Rows from block 6, named by matrix and row number. Rows with one number belong to one neuron. Each number is 128 + 24 x the weight over its row's rms, rounded and kept within 0 to 255. All counts start at 0. After the name is the row's rms in percent of the matrix's.
# gate: MLP gate (model.blocks.6.mlp.gate.weight, 336x128), inputs 0-127
# fc1: MLP up (model.blocks.6.mlp.fc1.weight, 336x128), inputs 0-127
# fc2: MLP down (model.blocks.6.mlp.fc2.weight, 128x336, transposed), outputs 0-127
gate.225 114 [118 135 167 202 164  98 108 132 145 141 133 169 124 124 111 100 174 128 157 147 120 128 144 121 129 140 137  85 114 140  83 101 119 120 114 172  87 125 135 127 136 139 155 139 182  98 129 121 126 132 120 112 134 146 121 159 177 155 116 118 141 115 151  66  93 154 144 129 123 112 135 114 110 119 142 136 168 120 107 148 117 170 128 131  97 128 163 101 149 130 115 164 126 158 143 137 126 105 124 104 105 105 158 162 116 115 137 117  92 162 119 104 117 165 191 157 155 131 126 114 138 102 157 100 145 141 157 112]
fc1.225 124 [ 81 118 126 134 101 113 114  92 159 117 157 140 109 174 109 132 124 126 116 149 126  90 126 145 144 107 186 139 102 145 142 146 129 152 137 150 134 117  84  98 149 145 166  91 153  97 144 102 139 110  92 110 135 127 118 166 159 156 115 170 157 126 122 142 106 104 129 111 145 151 100  93 155  77 117 158 123 138 109 121 144 138  93  87 137  99 151 106 115 125 114  99  95 109 133 135 142 136  82 124 125 127 150 161 112 115 149 156 119 124 101 150 174 125 175 131 127 117 121 119 109 110 184  83 134 108 166 164]
fc2.225 120 [106 116 191 160 119  88 146 127 117 122 142 147 137 131 109  98 129 173 143 142 155 137 126 166 131 113 121 143 124 148 126 136 138 140 120 115 129 141 173 135  93 118 128 117 145 111 121 106 132 173 113 168 148 135 166 123 149 106 144  98 119 120 114 129 146 114 101 100 171 148  90 128 160 179 141 117 151 120 149 120 179 101 119 151 133 169 136 115 131 117 102 109 161  90 136 106 180 136 124  96 154 121 103 159  94 137 173 132  94 168 125  93  87 163 156 111 153 162  80 126 109 108 104 131 121 126  93 119]
gate.226 095 [131 111 140 138 130 103 154 148 124 138 116 126  70 138 131 175 104 122 153  94 108 134 144  86 148 100 113 140 153 126 141 166 140 103  84 103 172 124 117 114 140 139 112 160 113 107 104 138 116 131 103 158 130 166 130 139 121  77 161 177 146 124 130 152 139 148 118 117  94 131 123 106 126 168 156 139 112 128 124 108 134 129 168 130 154 113 156  90  89 127 148 143 186 107 132 104 105  91 119 122  97 160 118 122 146 108 126  70  79 123 147 143 144 110 158  96 111 121 104 148 127  92 151  88  98 125 151 164]
fc1.226 096 [121 137  78 146 111  73 139 112 122 104 165 168  87 110 109 146 169 104 148 139  87  98  75 129 156 146 116  86 126 118 138 146 109  74 137 121 128 116 143 127 176  97 103 131  81 115 110 124 131 130  95  87 126 171 150 139 123 119 138 169 121  83 140 146 131 132 123 131 132 108 156 163 121 170 160 125 113  91 107  92 138 142 164 149 126 152 129 126 141 151 144  91 158  89 122  99 118 127 150 151 125 119 139 119 128  97  95 124 116 131 124 156 159 133 121 106  90 118 146 158 124 150 123  80 126 149 134 136]
fc2.226 097 [143 170 133 164  93 133 124 136 117 101 110 147 170 132 136  69 144  91 134 156 133 127 167 144 138 101 133 137 125 152 102 122 143 115 131 131 157 123 115 150 127 150 113 136 147 133 116 137 133 134  94 123 153 111  94 162 128  77 131 110 124 110 141 122 119 160  80 137  78 114  78 129 175 107 111 122 152 138 152 165 158 114 118 138 107 141 165 142  98 118 120 140 132 137 155 114 143 126 130  66 138  96 150 141 142 160 113 140 143 107 123 193  67 115  93 118 125 126 130 142 136 149 131  78 119  76 106 111]
gate.227 131 [112 107 148 119 112 128 103 120 129 115 122 126 111 151 175 138 100 126 103 135 138 172 136 111 153  99 134 120 123 122 133 116 134 127 117 144  77 172 120 131  87 170 124 135 123  90  94 173 140 161 107 116 137 116 139 142 159 127 113 128 148 121 140 110 101  94 123 137  93 170 139 163  96 118 127 138 119 100 142 125 148 133 162  96 129 103 108 130 125  71 125 179 118 104 137 106 140  87 126 194 163  63 150 113 145 136 149 125 122 107 101  97 122 145 135 141 113 138  96 119 104 173 118 140 168  89 168  99]
fc1.227 127 [ 95 126 142 131 149 145 123 138 157 106 159 118 117 106 131 112 128 136 117 105 128 150 151  98 109 110 136 105 154 156 112 180 107 130 144 170 111 133 145 157 145  94 129 148 143 160  69  99  48  72 110 115 114 135  97 149 113 124 141 149  90 113 132 123 141 177 123 125 100 100 102 128 131 142 124 107 102 100  94 144 132 135 148 111 125 134 194 149 136 110  98 147 157 108 115 143 150 114 142 102 110 182 125 135 126 133 147 150  99 153 134 175 164 131 107 143 162 128 155 137 138 120 145 111  94 129 173 137]
fc2.227 109 [128  98 157 139 102 111 152 100 128 137 128 157 172  98 137  65  99 118 134 118 112 114 136 179 139 127 111 149 147 133 135 181 107 105 144 156 132 120 124 151  89 113 113  94 126 108 125 137 135 205 141 129 135  88 101 119 124 130 175 136 152 136 138 123  96 129  93  87 144  78 121 128 142 163 140 104 148  94 111 166  96 148 113  89 139 148 120  96 157 152 103 102 114 149 111  98  84 133 129 112 131 110 104 164 136 112 124 145 156 149 127 115  99 115 118  91 117 107  89 135 129 126 163 111 138 137 122  90]
gate.228 135 [130 123 127 120 129 155 113 126 117 128 126 130 133 123 151 112 101  94 125  89 141 150 156 144  93 153 130 100 113 140 135 123 144 147 134 103 157 138  98 157 134 124 116 123 112  93 152  91  99 196 104 111 102 120 140  99 135 111 120 147 121  70 113  98  76 156 137 116  64 167 111 136 123 171 120 127  92 125 110 151 118 125 182 145 118 151 154 130 172  79 131 146 134 122 113 159 124  98 127 153 103 161 121 146 159 139 114 156 127 113 138  76 143 130 103 123 114 165 123 118 120 190 144 161 157 108 133 108]
fc1.228 132 [ 89 105 119 134  91 131  95 112 115 152  76 166  86 113 146 106 135 137  96 159 152 116 147 120 139 140 128  87 147 131 120 174 151 105 154 126 121  99 126 111 130 116 117 100 128 125 121 141 132 149 132  94 125 157 108 137 146 140 116  97 114 117 118  83 117 124  71 108 132 109 123 165 143 105 144 144 133 110 117 144 136 142 147 137 141 121 149 109 179  61 112 163 116 131 112  96  89 145 148 118 136 150 162 119 157 109  98 165 125 106 113 164 155 137 111 143 114 195 167 128 115 178 109 103  89 131 117 108]
fc2.228 125 [ 81 167 122 131 128 152  70 122 103 115 149 119 145  95 122 128 119 168 119 122 116 148 130 177 120 111 159 118 153 132 123 149  84 132 107 114 126 120 107 123 119  68 108 127 129 131 139 134 114 158 100 111 122 119 119  84 189 140 106 101 134  94 171 165 128 105  95 114 139 103 130 129 151  85  96 143 168 131 142  97 119  94 140 121 120 141 122 129 141 132 135 116 115 169 130 145  97 133 114 123 125 136 147 104 142  97 128 135 123 108 122  96 101 118 123 179 170  82  97 148 173 160 124 145 103 183 131  97]
gate.229 098 [142 114  99 139 117 146  99 155 121 159 115 133 120 139 118 155 132 158  91 151 121  79 141 141 148 121 173  95  83  82  89 158 128  59 150 189 126 154 120 146 165 120 149 102 174 151 120 147 141 127 154 113 165 123 126 123 164 127  99 100 126  88 139 140 117 160 130 127  95 157 131 128 113 103 112 144 167  92 114 157 149 145 121 133  99 159 149  98 123 134 111 124 102 119 117 137 110 118 177 153 129 103 175 144 134  83 128 143 182 123 121 117 126 132 123 116 126  92 102 117 122 132  98 120 138 152 134 135]
fc1.229 094 [132 135 116 105 156 131 119 145  68 141 108 107  98 167  94 197 140 137 100 127 136  80 139 184 155 108 157  95 108 128 121 157 125  91 145 118 103 124 150 142 104 114 128 129 175 142 155 154 121 128 115 126 170  90 114 118 175 113 113  63 138 154 159 107 126 126 132 163 110 140 101  93 110 126 121 157 116 120 149 136 126 106 104 123 117 140 150  91 159 136 118  84 153 131 132 124 142 103 103 136 107 153  97 120 123 125 113 133 121 159 127  84 122 161 150 137 123 145  84 118 127 164 159  89 130 119 122 123]
fc2.229 104 [153 166  90 136 134 149 129 130 147 118 147 167 144  92 137 122 129 109 128 150 128 150 156 123 118 124 115 127 152 124 125 117 110 122 130 110 114 104  91 128 136 157 117 145 126 131 152 101 104  79 129 116 158  99 126 145  77 151  99 139 160  94 152 151  87  85  90  95 192  99 116 130 143  95 178 142 162  71 142 125 105  73 144 127 130 133 151 133 114 126 162 110 138 127 105 109 124 119 104 108 142 172  70 131 101 122 124 105 127 133 147 147 117  92 107 175 107 139  99 136  93 166 114 121 133 157 127 138]
gate.230 118 [138 108 139  46 121 112 110 119 146 120 158 118 148 141 111  96 114 180 162 157 135 138 150 156 113 154  81  75 161 115 163  99 153 173 129 137  84 122 126 115 114 151 179 137 147 155 133 105 139 132  87 118 116 112  99 118 127 168 150 116 128 103 112 131 135 124 178  84 117 137 144 149 106 119 141 128  97 142 115 154 124 149 117 150  93 116 113 156 172 142 110 147 154 126 141 177 139  94 134 108 134 140 138 117 115 138 112 146 101 138 149 138 127 172 107 117 133  85 134 124 117 129 102 128  89 165 135 144]
fc1.230 137 [147 145 154 150 110 158 165 126 146 143 108 115  93 114 145 151 126 121  99 145 146 139  88 120 140 144 158 144 160 133 138 120 183 110 101 138 147 154 144 109 146 192 142 113 120 161 126 170 128 118 144 163  98 165  70 130 104 188 148 148 130 127 123  96 126 135 107 143 104  93 125 118  93 100 101 135 159 141  95 144 110 110 120 148 153 140 142 150 114  93 167 141 156  89 124  91 142 130 128 135 102 143  77 129 145 126 157 132 144 109 126  89 140 137 167 131  61 131 143 119 153 129 120 147 162 121 124 121]
fc2.230 118 [152 157 169 101 127 100 132 154 106 135 113 139 117  96 122 137 151 159 160 101 127 140 197 170 124 139 140 127  94 144 119  99  76 122 124 148  75 115  83 105 137 130 125 107  51 114 104 106 146 112 154 140 105 143  88 114 156 108 134 112 134 127 143 170 103 172 130 166 131 145  82 143 149 110 149 138  94 105 124 115 134  89 115 160 101 140  86 137 107 124 142 150 110 148 114 107 115 132 147 132 143  96 139 108 126 152 123 133  78 147 125 163 129 138 145 128 144 142 106 116 109 129 174 154 120 114 140 127]
gate.231 150 [113 100 116 133 125 126 136 138 124 121 133 117 117 133 181 131 146 108 166 136 117 113 159 121 196 131 112 125 139  90 117 120  67 136 135 126 111 166 150 121 169 145  76 145 123 134 102  80 156 118 146 130 120 134 189 154 115 144 116 168 154 116  95 132 118 159 107  93 119 134 155 133 142 148 113 150 125  91 119 105 118 109 102 105  91  93 160 116 118 154 120 123 111 112 103 124 174 105 112 112 165 128  88  95 123  97 173 138 110 130 153 129 113 144 134 183 117 148 124 150 149 141 138 140  87  95 153 111]
fc1.231 149 [136 115 117  85 139 146 146 159 150 119 126 155 138 125 122 122  90 173 153 128 102 146 159  93 111  76 137 130 168 107 158 137 165 138 118 136 109 140 174 100 120 116  91 128 164 144 162 111 120 157  87 124 119 135 131 120 128 140 111 127 125 133 169 137 128 135 138 105 132 137  88  96 153 142 114 157 133 115  76 125 127 141 125 119 164 114 190  77 114 108 141  89 133 100 130  91  98 135 130 139 102 142 138 137 134 132  88  94 115 142 162 123 144 132 130 161 142 146  81  80 187 126 135 153 106 159 146 156]
fc2.231 161 [159 122 127 156 134 128 149 114 128 131 140 105 128 105 166  95 142  58 113 111 138  98 103 109 143 134 136 150 120 130 111 115 138 116 132  92 104 129 137 132 115 109 126 138 171 127 121 141 147  65 109 112 143 118 109 152 114 123 155  82 133 102 145 107 122 153 155 102 144 145 191 134 119 161 151 127 151  95 137 109  85 162 129 146  90 114 139 158 116 142 129 125 135 131 145 124 129 130 127 102 151 124 102  94 126 140 157 104 172 120  90  80 146 115 121 134 122 139 109  91 107  46 156  82 127 112 105  80]
gate.232 117 [133 122 159  77 113 122 132 129  89 104 153 148 171 163 122 125 184  87 132 164 147 120 128 128 117 154 132 124 145  85 119 157 114 107 109 133 137 124 130 147 121 134 169 129 104 132 118  88 131  92 161 141 121 117 125  84 104 143 130 138 150 129 135 131 115 135 164 146 170 120 110 132 143 170 116 127 130 121 122 118 151 128 164  95 109  76  73 153 124 101 109 146 121  92 102 130 115 127 127  80 143 136 110 157  64 153 167 104 119 124 158 152 137 113 117 143 172  97 169 153 137 107 141 161 136 154 141 162]
fc1.232 128 [141 181 136 159 170 157 131 117 185 112 140  89 109 104 138 161  99 113  92 140 137 119 129 146 114 100  87 122 115 159 146 153  92  91 144  76 117 144 136 156 158 141  91 128 160 113 125 123  80 102  90 130 122  90 125 147 127 127 117 106  95 150 138 126 107 152  93 143 125 142  88 125 121  97 106 121 153 119 148 123 153 109 158 120 136 136  95 112 103  99 137 143 127 177 139 120 157 106 116 126 143 131 152 110 197  90 139 116 154 103 138 133  68 143 123 117  91 127 106 103 123 142 128 139 125 119 133 100]
fc2.232 098 [115 172 141 128 111 130 171 125 125 132 151 138  79 125 109 114 187 119 135 103 140 125 127 144 128 114 102 122  86 151 113  97 142  98 130 115 138 128 124 117 133 133 138 132 152 154 108 140 129 121 171 129 187 114 137  95 128 119  92 149 151 116 116 168 135 147 117  92 129  88 109  92 153 160 109  82 125 138 171 119 112 159 107 118 154 124 112 180 129 137 100 148 109 103 126 123 116 152 137 139 160 105 153 140 137  78 101 113 149 129  70 147 104 147 144  97 122 106 154 121 117 172 172 128 108 146 110  64]
gate.233 109 [141 154 187 109 132  98 135 153 162 131 102 163 113 140 117 114 199 114 153 130  96 146 107 110 129 186 115 107  89 139 167 139 114 142 138 141 152  93 127 152 157 142 124  85 151 121 127 122 146 137 132 114 178 152 117  82 162 143  90 130 135 124 134 140 122 107 132 145 145 137 134 149 130 107 182 138 154 155 129 125 101 104 119 119 127 140 114 131 117 179 173  96 133 146 120 207 127 151 151  80 105 100 121 156 102 104 122 118 141 131 136 119 143 152 122 146 156 131 117 117 120  89 117 142 124 155 145 125]
fc1.233 123 [151 170 140  99 108 110 121 144 117 126 153 108 127 149  81 118 171  92 140 163  98 116  91 128 105  81 153 149 131 126  89 139 141  95 144 147 145 128 145 173 149 116 130 138 136 121 121 152 161 130 177 130 169 149  79 102 172 146 147 116 103 178 101 124  78 135 148 121 157 165  79 187 134 170 166 105 123  95 107 140 129 114 130 112 125 140 150 156 145 134 168 152 120 122 148 151 145 140 166 114 129 108 114 102 115 152 131 127 117 131  98  75 121 135 126 136 149 119 128 120 141 128 132 134 126 116 127 156]
fc2.233 130 [153 133 114 136 128 115 133 134  98 101 133 111  92 130 127 152 112 152 106 109 137 163 113 118  87 164 124 159 129 126 118  82 117 119 113  92 106 119 116 112  82 139 169 122 136 134 123 106 128 178  87 136 146 150 119 159 120 150 134 154 143 156 101 147 117 106 121 132 123 165 165 122 127 130  87 161 149 156 102 102 116 146 119  80  84  66 127  80  93 119 113 110 174 126 144 128 154 130 119 128 180 179 152 132  82 158 113 137 166 139 176  97 151 111 122 110 133 127 118 124 134 101 112 140 145 140 142 148]
gate.234 079 [143 144 131 108 162 101 113 182 136 115 146 120 104 174 118 130 108  97 128 140 124 171 152 146 104 130 125 134 103 142 155 159 150 104 155 158 167 135 166 133  99 161 154 125 133 116 151 129 136  85 109 125 132 167  96 123 113 127 105 186 113 112 128 119  78 156 113 139 111  84 113 170 166  94 171 146  97 183 146 100 116  83  90 121 111 131 120 128 116 152  95 139 134  99 136 120 130 130  86 143 143 126 123 133 141 123  93  96 122  91 127 136 173 155 117 142 125 141 100 137 148 115 114 117 151 165 102 123]
fc1.234 075 [123 166 160 163 141 129 135 148 156 140 128 136 163 115 106 122 156 143 112 112 164 165 179 153 117 136 119 167 136  95 148 152 110 148 161 120  80 152 168 149  96 175  89  99 158 135 165 126 128 127 176 109  82 145 153 145 140 143 149 146 114 131 132 126 136  98 126  98  92 118 163  68 151 110 123 127 137 150 103 130 106 124 125 112 103 143 123 130 147 166 149 143  95 126 158 163 112 112  78 148 164 151 120 108 103 147 148 128 124 112 143 125 168  90 141 115 131 115 149 162 123 145 128 123 108 132 104  88]
fc2.234 079 [127 173 109 146  95 123 131 117  92 108  99 191 128 126 166 165 135  82 131 111 133 128 109 135 104 126 160 101 140 117 122 149 128 108 116 113 171 116 125 131 163 128 111 138 119 143 117 143 155 122 154 200 127 138 134 126 160 123 112  83 142 123 136  92 125 108 148 130 191 124  98 104 121 134 109  96 136 115 142 142 140 119 118 134 125 124 116 148 168 168  91 110 114 125 117 125  65 126  91 109 112 124 111 110 118 146  89 107  84 179 164 163 138 161 114  90 111 132 148 157 116 136 126 136  89 114 152 138]
gate.235 126 [100 107 138 143 143 122 123 138 152 139 109 119 106  79 148  71 121 154 103  69 152 104 131 143  92 126 176 101 168 132 161 102 129 150 130 137 140 125 146 164 166  74 104  89 126 112 107  91 129 165 138 118 124 143 153 122 131 166 108 114 144 120 125 153 128 130 117 125 100 127 108 145 115 112  87 151 112  91 120  86 118 156 133 119 123 163 153  99 164 145 121 108  91 109 123 197  94 133 110 129 148 151 143 117 153  96 150 114 125  97 149 118 156 134 107 154 153 141 156  94 119 173 135 141 133 129 139 120]
fc1.235 132 [ 78  81 140  71 101 133 106 133 125 118 115 158 117  74 153 129  84 153 148 144 141 149  82 137 132 142 132 155 128 152 144 110 107 134 103 128 126 164  86 147 105 119 153  84 137 144 159  96 100 155 121 120 137 143 125 149 128  93 133 111 114 117 121 113 145 126 115 123  97 149 109 113 149 141 132 133 106 140  87 145 147 168 134  96 146 158 143 122 144 138 119 131 125 134 152 168 113  83 112 110 161 181 131  95 130  89 140 116 143 117 131 162 167 109 108 136 115 184 119  65  96 146 152 105 143 113 113 117]
fc2.235 122 [ 86 169 106 110 120  93 154 119 116 124 125 130 112 127 153 152 158 146 117  93 138  83 165 125 185 137 142 116 173 130 165 198 136 132 135 133 129 121 118 138 141 117 159 143 104  94 125 145 153 173 108 121  94 157 122  99 119 114 125 149 116 120 132 128 125 135 105 110 131 125 121 149 158 142 149 108 180 165 125  79 122 127 125 122 128 115 122 104 123 122 106 133 120 124 151 121 157 120 119 151 131 132 152 110 136 200 121 141 127 131 123  87 101 172 145 117 128 169  84 133 170 101 145 128 178 153 142 178]
gate.236 157 [ 90 124 113 173 162 110  85 137 135 125 106 105  85 102 115 131 141 174 116 170 134 154 120 104 127 119 139 153 125 161 135 159  83 146 132 143 156 127 122 146 106 122  94 118 113 106 116 153 133 137  80 170 153 115 115 109 126 152 127  92 104 101 124 171 165 150 176 149 122 111 111 140  95 121 126 130 113 158 146 153 106 167 149 149 175 123 123 125 129 117 172 114 124 120  99 142 118 117 192 121  99 128 113 154 148 101 152 130  85 104  94 146 155 141 125  84 110 120 135 127 155 115 141  95 135 115 133  80]
fc1.236 168 [143 138 140 143  99 117 141 101 147 107 117 160 121 104 165 149  99 146 150 166 147 120 123 121 120 101 104  95 114 120 138 113 136  82 103 118  87 105 167 127 156 127 141 116 158 153 107  92 140 126 109 156 132 105 115 141 151 122 142 124 110 149 135 201 139 144 198 103 147 118 104 112 133 121 122 124 120 148  89 171 138 111 161 170 147 149 182 142 119 160 108 137  66 146 111 144 121 162 113 134 112 155 118 141 121 151 139 171 141 111 114  77 116 165 169 113 137 138 115 103 122 122 137  87 148 119 146 122]
fc2.236 164 [124  82 117  97 117 117 159 145 143 137 127 117 136 160 130 172 141  73 146 110 118 105  79 101 150 112 106 140 115 128 114 128  71 133 122 106 134 119 106 116 155 118 150 132 174 125 151 104 116 183  99 129 158 137 140 135  92 133 147 109 134 138  95  96 112 118 134 125 124 155  55 153 149 119 131 123 123 132 157 148 162 128 122  68 150 127 147  88 108 114 143 119 184 183 136  83 138 105 125  85 127 140 171 101 110 136 141 133 123 116 123  98 127 112 111 124  96 130 102 118 119 165 146 122 113 127 100 147]
gate.237 030 [176 118  98 103 143 156 180 148 118 104 107  93 128 142 140 138 125 121 158 153 143  90 130  83 169 116 122 153 169 152 110 181 116 136 121 133 138  89 144 108 113 135 161 134 133 181 105 121 175 147 116 108 142 159 147  89 117 179 174 125 139 106  88 119  83 139  96  99 142 154 113 140 137 111 112 138  95 108 125 103 136 149 123  81 138  79 121 115 132 172 107 114 110 118  93 104 129 157 122 149 119 130 132 126 147 131 145 144 118 116 122 131 144 136 115 126 132 148 119 139 163 115 180 106 127 141 155 165]
fc1.237 030 [110 129 131 111 123 123 123 118 137 167 146 124 122 133 172 146 111 130 116 140 172 146 149 123 117 115 145 116 168  66 132 136 133 146 138 101  95 153 144 111 167 114 116 120 111  64 132 144 107 116 119 128 102 136 117 109 121  80 103  81 133 106 120 103  82 116 141 144  76 116 105 142 133 163 106 146 125 138 100 116 133 107 168 108  99 113 143 130 105  21 106 129 143  66 129 110 147 130 142 114 148 110 115 133 152 130 114 121  75 137 155  91 103 141 116 126 109 144 101 130 140 144 141 140 113 122 133 141]
fc2.237 037 [130 135  89 137 137 158 105 158 126  92 136 141 134  94  90 115  98 140 105 103 102 170 109 138 123 101 106 106 112 136 135 161 159 172 147 132 124 132 139 127 128  90 147 133  88 118 128  77 104 113 120 106  97 146 118 116 148 120  99 173 151 142 132 123 147 145 131 120 133 100 107 168 199 167 123 138 129 112 128 139 112 118 114 138 161  88 113 118  97 164 129 112 121 142 117 103  80 104 109 165 113 119 191 142 130 119 108 145  97 167 117 145 102 141 107  94 105 124 106 152 151 131 147 104 104 184 146 106]
gate.238 065 [145 108 119 139 134 133 119 164 115 147 150 113 102 129 162  91 144 125 108 110 162 113 113 103 143 111  95 100 105 137 153 123  83 145 126 110 130 120 108 116  98  99 115 168 169 123 139  97 115 106 156 131 145 137  98 110 150 136  91 142 153 104 106 114 127 145 147  98 101 114 170 130 162 162 132 122 116 112 133  71 110 176 128 167 112  79 156 135 113  99 129 128 123  97 158 128  94 102 135 154 154 102 170 136 146 109 103 119 149 102 167 132 157 115 106 131 125  48 112 126 108 144 161 150 117 128 111 176]
fc1.238 062 [113 119 158 108 129 171 187 144 131 132 135 121 162  89 172 126 138 134 103 131  67  96  90 125 107 144 134 140  97  94 127 121 121 167 145 122  98 111 141 150 126  95 115 131  81 146 168 142 165 140 115 148 161 143 145 135 149 143 135 113 107 168 138 155 108 153 101 142  97 105 119  98 164 136 132 119 132 101 155  96  92  92 114 125 103 123 174 133  92 105 113 104 126 155 130  75 132 153 121 112 107  89 100 133 159 114  92 121 118 121 106 109 115 171 154 120  86 138 132 118 134 108 130 134 121 155 105  94]
fc2.238 064 [116  99  84 102 126 136 116 121 142  65 151 173 104 153 132 154 146 153 133  99 113 128 116 157 120 146 121 144 152 155 171 110 122 130 135 147 110 117 158 130 125  82 141 161 111 121  73 150 133 115  80 113 121 117 139 126 148 143 134 141 129 114 151 100 127 129 130 119 125 111 103 133 171 111 114 105 151 153 149 118 161 149 126 113 121 163 116 151  93  85 124 157 151 103 136 117 109  97 114 155 147 136 140 143 130 142 169 149 140 138 179 152 137  84 103 119 187 170  84 121 147 184 151  99 116 115 158 122]
gate.239 031 [116 108 127 136 125 143 121 179 158 135 119 130 144 134 122 129 135 182 146  73 119 145 137 121 147  94 112 132  97 141 115 145 127  73 153  99 144 137 163  98 114 145 117 114 109 134  84 118 151  92 108 147  90 138 154 151 105 117 130 158 146 151 154 113 121  99 111 111  76 168 135 161  99 101 150 125 131 109 103 130  98  91 123 137 161 141 117 135  98 165 165 163 117 119 106 105 115 102 118 148 119 115 165 154  78 147 152 176 195 116 119 116  91 125 136 142 163 118 137  97 111 124 141 119 152 135 146 137]
fc1.239 030 [142 127 185 146 128 173 113 181 103 154 123 158 107 124 122  93 135 114 126 129 144 114 135 129 107 110 124 143 127 168  86 181 122 103 142 147 102 151 164 102 120 132 132 133 106 125 100 145 120 107 131 131 127 127 169  93 145  91 107 139 160 112 143 116 130 116 101 146 116 151 154 150 102 117 155 141 136  90  90 119 112  99 117 141 149 162  63 128 144 157 168 130  62 136 107 101 106 128 108  79 113 135 134 107 130 126 151 154 127 126  96  99 158 111 178 120 144 125 169 137 119 145 139 123 107  90 160 115]
fc2.239 039 [160 127 128 124 171 140 122  85 108 126  99 174 105 116 111 136 119 111 183 158 114 129 141 120 141 150 119 123 172 149 111  73 111 133 120 103 164 133 107 103 150 108 145 128 151 121  94 145 131 101 149 140 146 140  62 100 141 164 111  88 143 154 107 135 114  92 135 110 108 107 126 128 128 122 122 118  87 186 132  93 153 164 122 135 136 132 157 133 144 107 124 130 151 128 125 113 114 138 164 189  45 134 123 129 118 120 122 134 128 170 127 144 138  99 124 107 153 145 109 119 174 128 142 168 142 123 122 122]
gate.240 113 [ 70 145 145 123 140 121 185 153 131 119 127 138 170 155 167 120 114 140 146 125  65 116 110  85 111 111 102 104  96 160 169 160 118 129 106  88 116 129 128 154 117 140 146 104  89  64  95 111 139 149 132  77 100  88 120 156 135 119  96 116 164 134 126 123 110 113 150 146 135 118 153 153 131 129 107 142 104 106 132 112 145 135  88 114 133 131 113 105  91 137 117 133 112 152 118 153 123 119 147 141 119 155  87 129 144 109 171 126 185 128  81 126 118 144 103 131 100 145 101 135 139 122 104 115 129  90 156 118]
fc1.240 119 [151 157  99 147 164 114  71 122 157 138 139 137 115 105 150 140 136 121 131 160  94 150 126 105 159  90 175 132 144 104 148  89 148 113 123 160 118 149 114 109 171 116 136 123 134 160 119 158 104 134 133 128  87 135  91 104 150 157 148 127 130 146 142 120 132 119  98 140 137  96 122 122 134  92 113 163 137  88 158 130 133 143 112 118 131  69 106 145 147 127 172 111 139 150 126  87 167 198 148 115 115 127 102 148  98 145 132 148 150 161 138  68 150 131 117 172 122 148 108 109 137 129  90 112 152  98 140 120]
fc2.240 113 [ 89  86 155 138 158 120 115 145 122 140 114 114  87 151 130  98 131 135 126 112 161  93 101 145 126 138  83 118 135 132 110 133 144  90 124  85 109 108 137  87 114 121 130 135 135 164 137 136 118 162 120 128 148 147 168 143 183  92 159 120 142 132 105 139 123 150 153  96 129 154 108 148 100 104 165 131 157  74 131 159 151 101 136 106 138 154 159 114 128 137 150 126 120  86 159 171 135 138 125  76 121 150 145 119 174 110 128 146 179 131 117 160 143 114 135 148  70 129 116 124 111 162 121 131  66 131 114 123]
gate.241 022 [147  98 161 148 134 132 176  73 131 175 107 130  95  79  84 153 129 129 114 141 174 138 140 137 118 113 126 146 101 144 135 146 107 138 130 114 154 119 184 135 155  97 130 136 120 157 164 133 177 137 162 152 109  71  86 145 127 161 137 107  98 145 128 147  99 136 117 140 122 125  88 136 150 134 164 131 142 129 130 110 132 161 110 147 120 117 105 124 125 120  88 145 140 103 117 164  72 114  90  98 138 174 133 137 120 123 103 136 108 129 109  86 110 135 148 118 162 120  82 152 124 104 103 150 105 124 124 141]
fc1.241 023 [ 95 146 124 138 136 147 123 137 144  82 125 128 160 125 111 120 152 129 155 145 101 152 128 113 143 128 176 106 172 165 122 130 112 121 136 191 119 143 121 125  83 146 136 135 115 133 124 140  87 131 140 158 161 117  97 170  99  92 134 152 126 134  98 121 149 126 120  81 137 131  44 190 126 125 100 106 144 136 114 116  98 133 153 148 142 110 103  98 158 116 105  93  96 148 115  96 117  80 142 106 124 139 105 112  98 137 103 112  95  99 108 140 127  85 142 117 121 143 162 134 121 163 157 151 118 101 113 124]
fc2.241 027 [101 120  99 104 131 138 144 133 147 118 137 154  87 136 129 135 128 132 102 116 111  93  92 120 116 115 116 128 143 132 103 125 125 160 129 116 133 120 144 144 113 110 116 178  82 130  84 134 152 114 104  96 131 160 131  85 156 101 123 112 151 122 148 116 118  95 183 160 117 127 147 143 154  88 135  74 105  78 126 117 122 148 109 141 114 156 148 144 153 142 109 144 114 167  84 133 131  99 118 137 138 121 112 113  93 134 161  99 126 174 182  70 125 112  99 122 126 107  87 107 138 119 173  91 170 151 104 146]
gate.242 163 [135 134 159 158 176 125 156 138 108 124 115 126 114  97 120 134 120 158 130 123  76  99 101 106  98 134 108 130  90 173  77  90 101 124 162  95 124 127 140  92 106 110 113 122 125 144 146 134 127 123 138 135 123 134 130 163 161 106 112  85 166  97 144 141 102 102 136 125 173  64 150 108  91 148 138 140 161 154 133 144 103 173 159 110 153 136 143  98 145 122 150 110  91 123 152 132  83 128 152 134 105 122 159 157 129  83 149 142 113 126 123 119 140  92 131 107 136 128 152 116 125 134 172  91 118 122  80 116]
fc1.242 152 [141 126 163 120 149 108 161 155 136 113 136 136  98 143 133 140 134 120  98 131 132 195 155 115 129 184 118 137 123 130  79 143 151 111 193 182 106 116  81 114 110 114 116 137 128 132 164 123 102  86 120 123  97  92 125 128 128 120 129 133 100 146 150 143 106  98 101 147 105 102 121 119 120 141  95 126 152 114 150  89 112 110 115 154 168 136 132 123 130 134 134  99 143  87 125 190 164 105 170 178 134 119 146 103 123 140 106 163 180 117 130 132 110 125 163 132 124 157 150 152 114 123  97 136 105 115 136 151]
fc2.242 154 [ 96 140 106  98 140 138  86 144 113 136 148 133 106 142 153 127 107 108 128 106 119 119 183 138 127 121 116 123 134 131 131 129 169 121 128 159 149 116 144 125 132  97 129 144 104 130 103 136 113 151 183 132 161 139 107  96 106 163  67 140 120 148 147 123 117 110 163 162 110 124 132 150 133 181  86 118 101 121 138 101 102 131 129 107 127  81 131 204  91 123 117 112  49 133 114 118 120 109 122 142  91 117  99 129 138 134 130 147 122 137 102 151 129 135 137 149 126 145 105 140 131 156 154 194 146 119  82  98]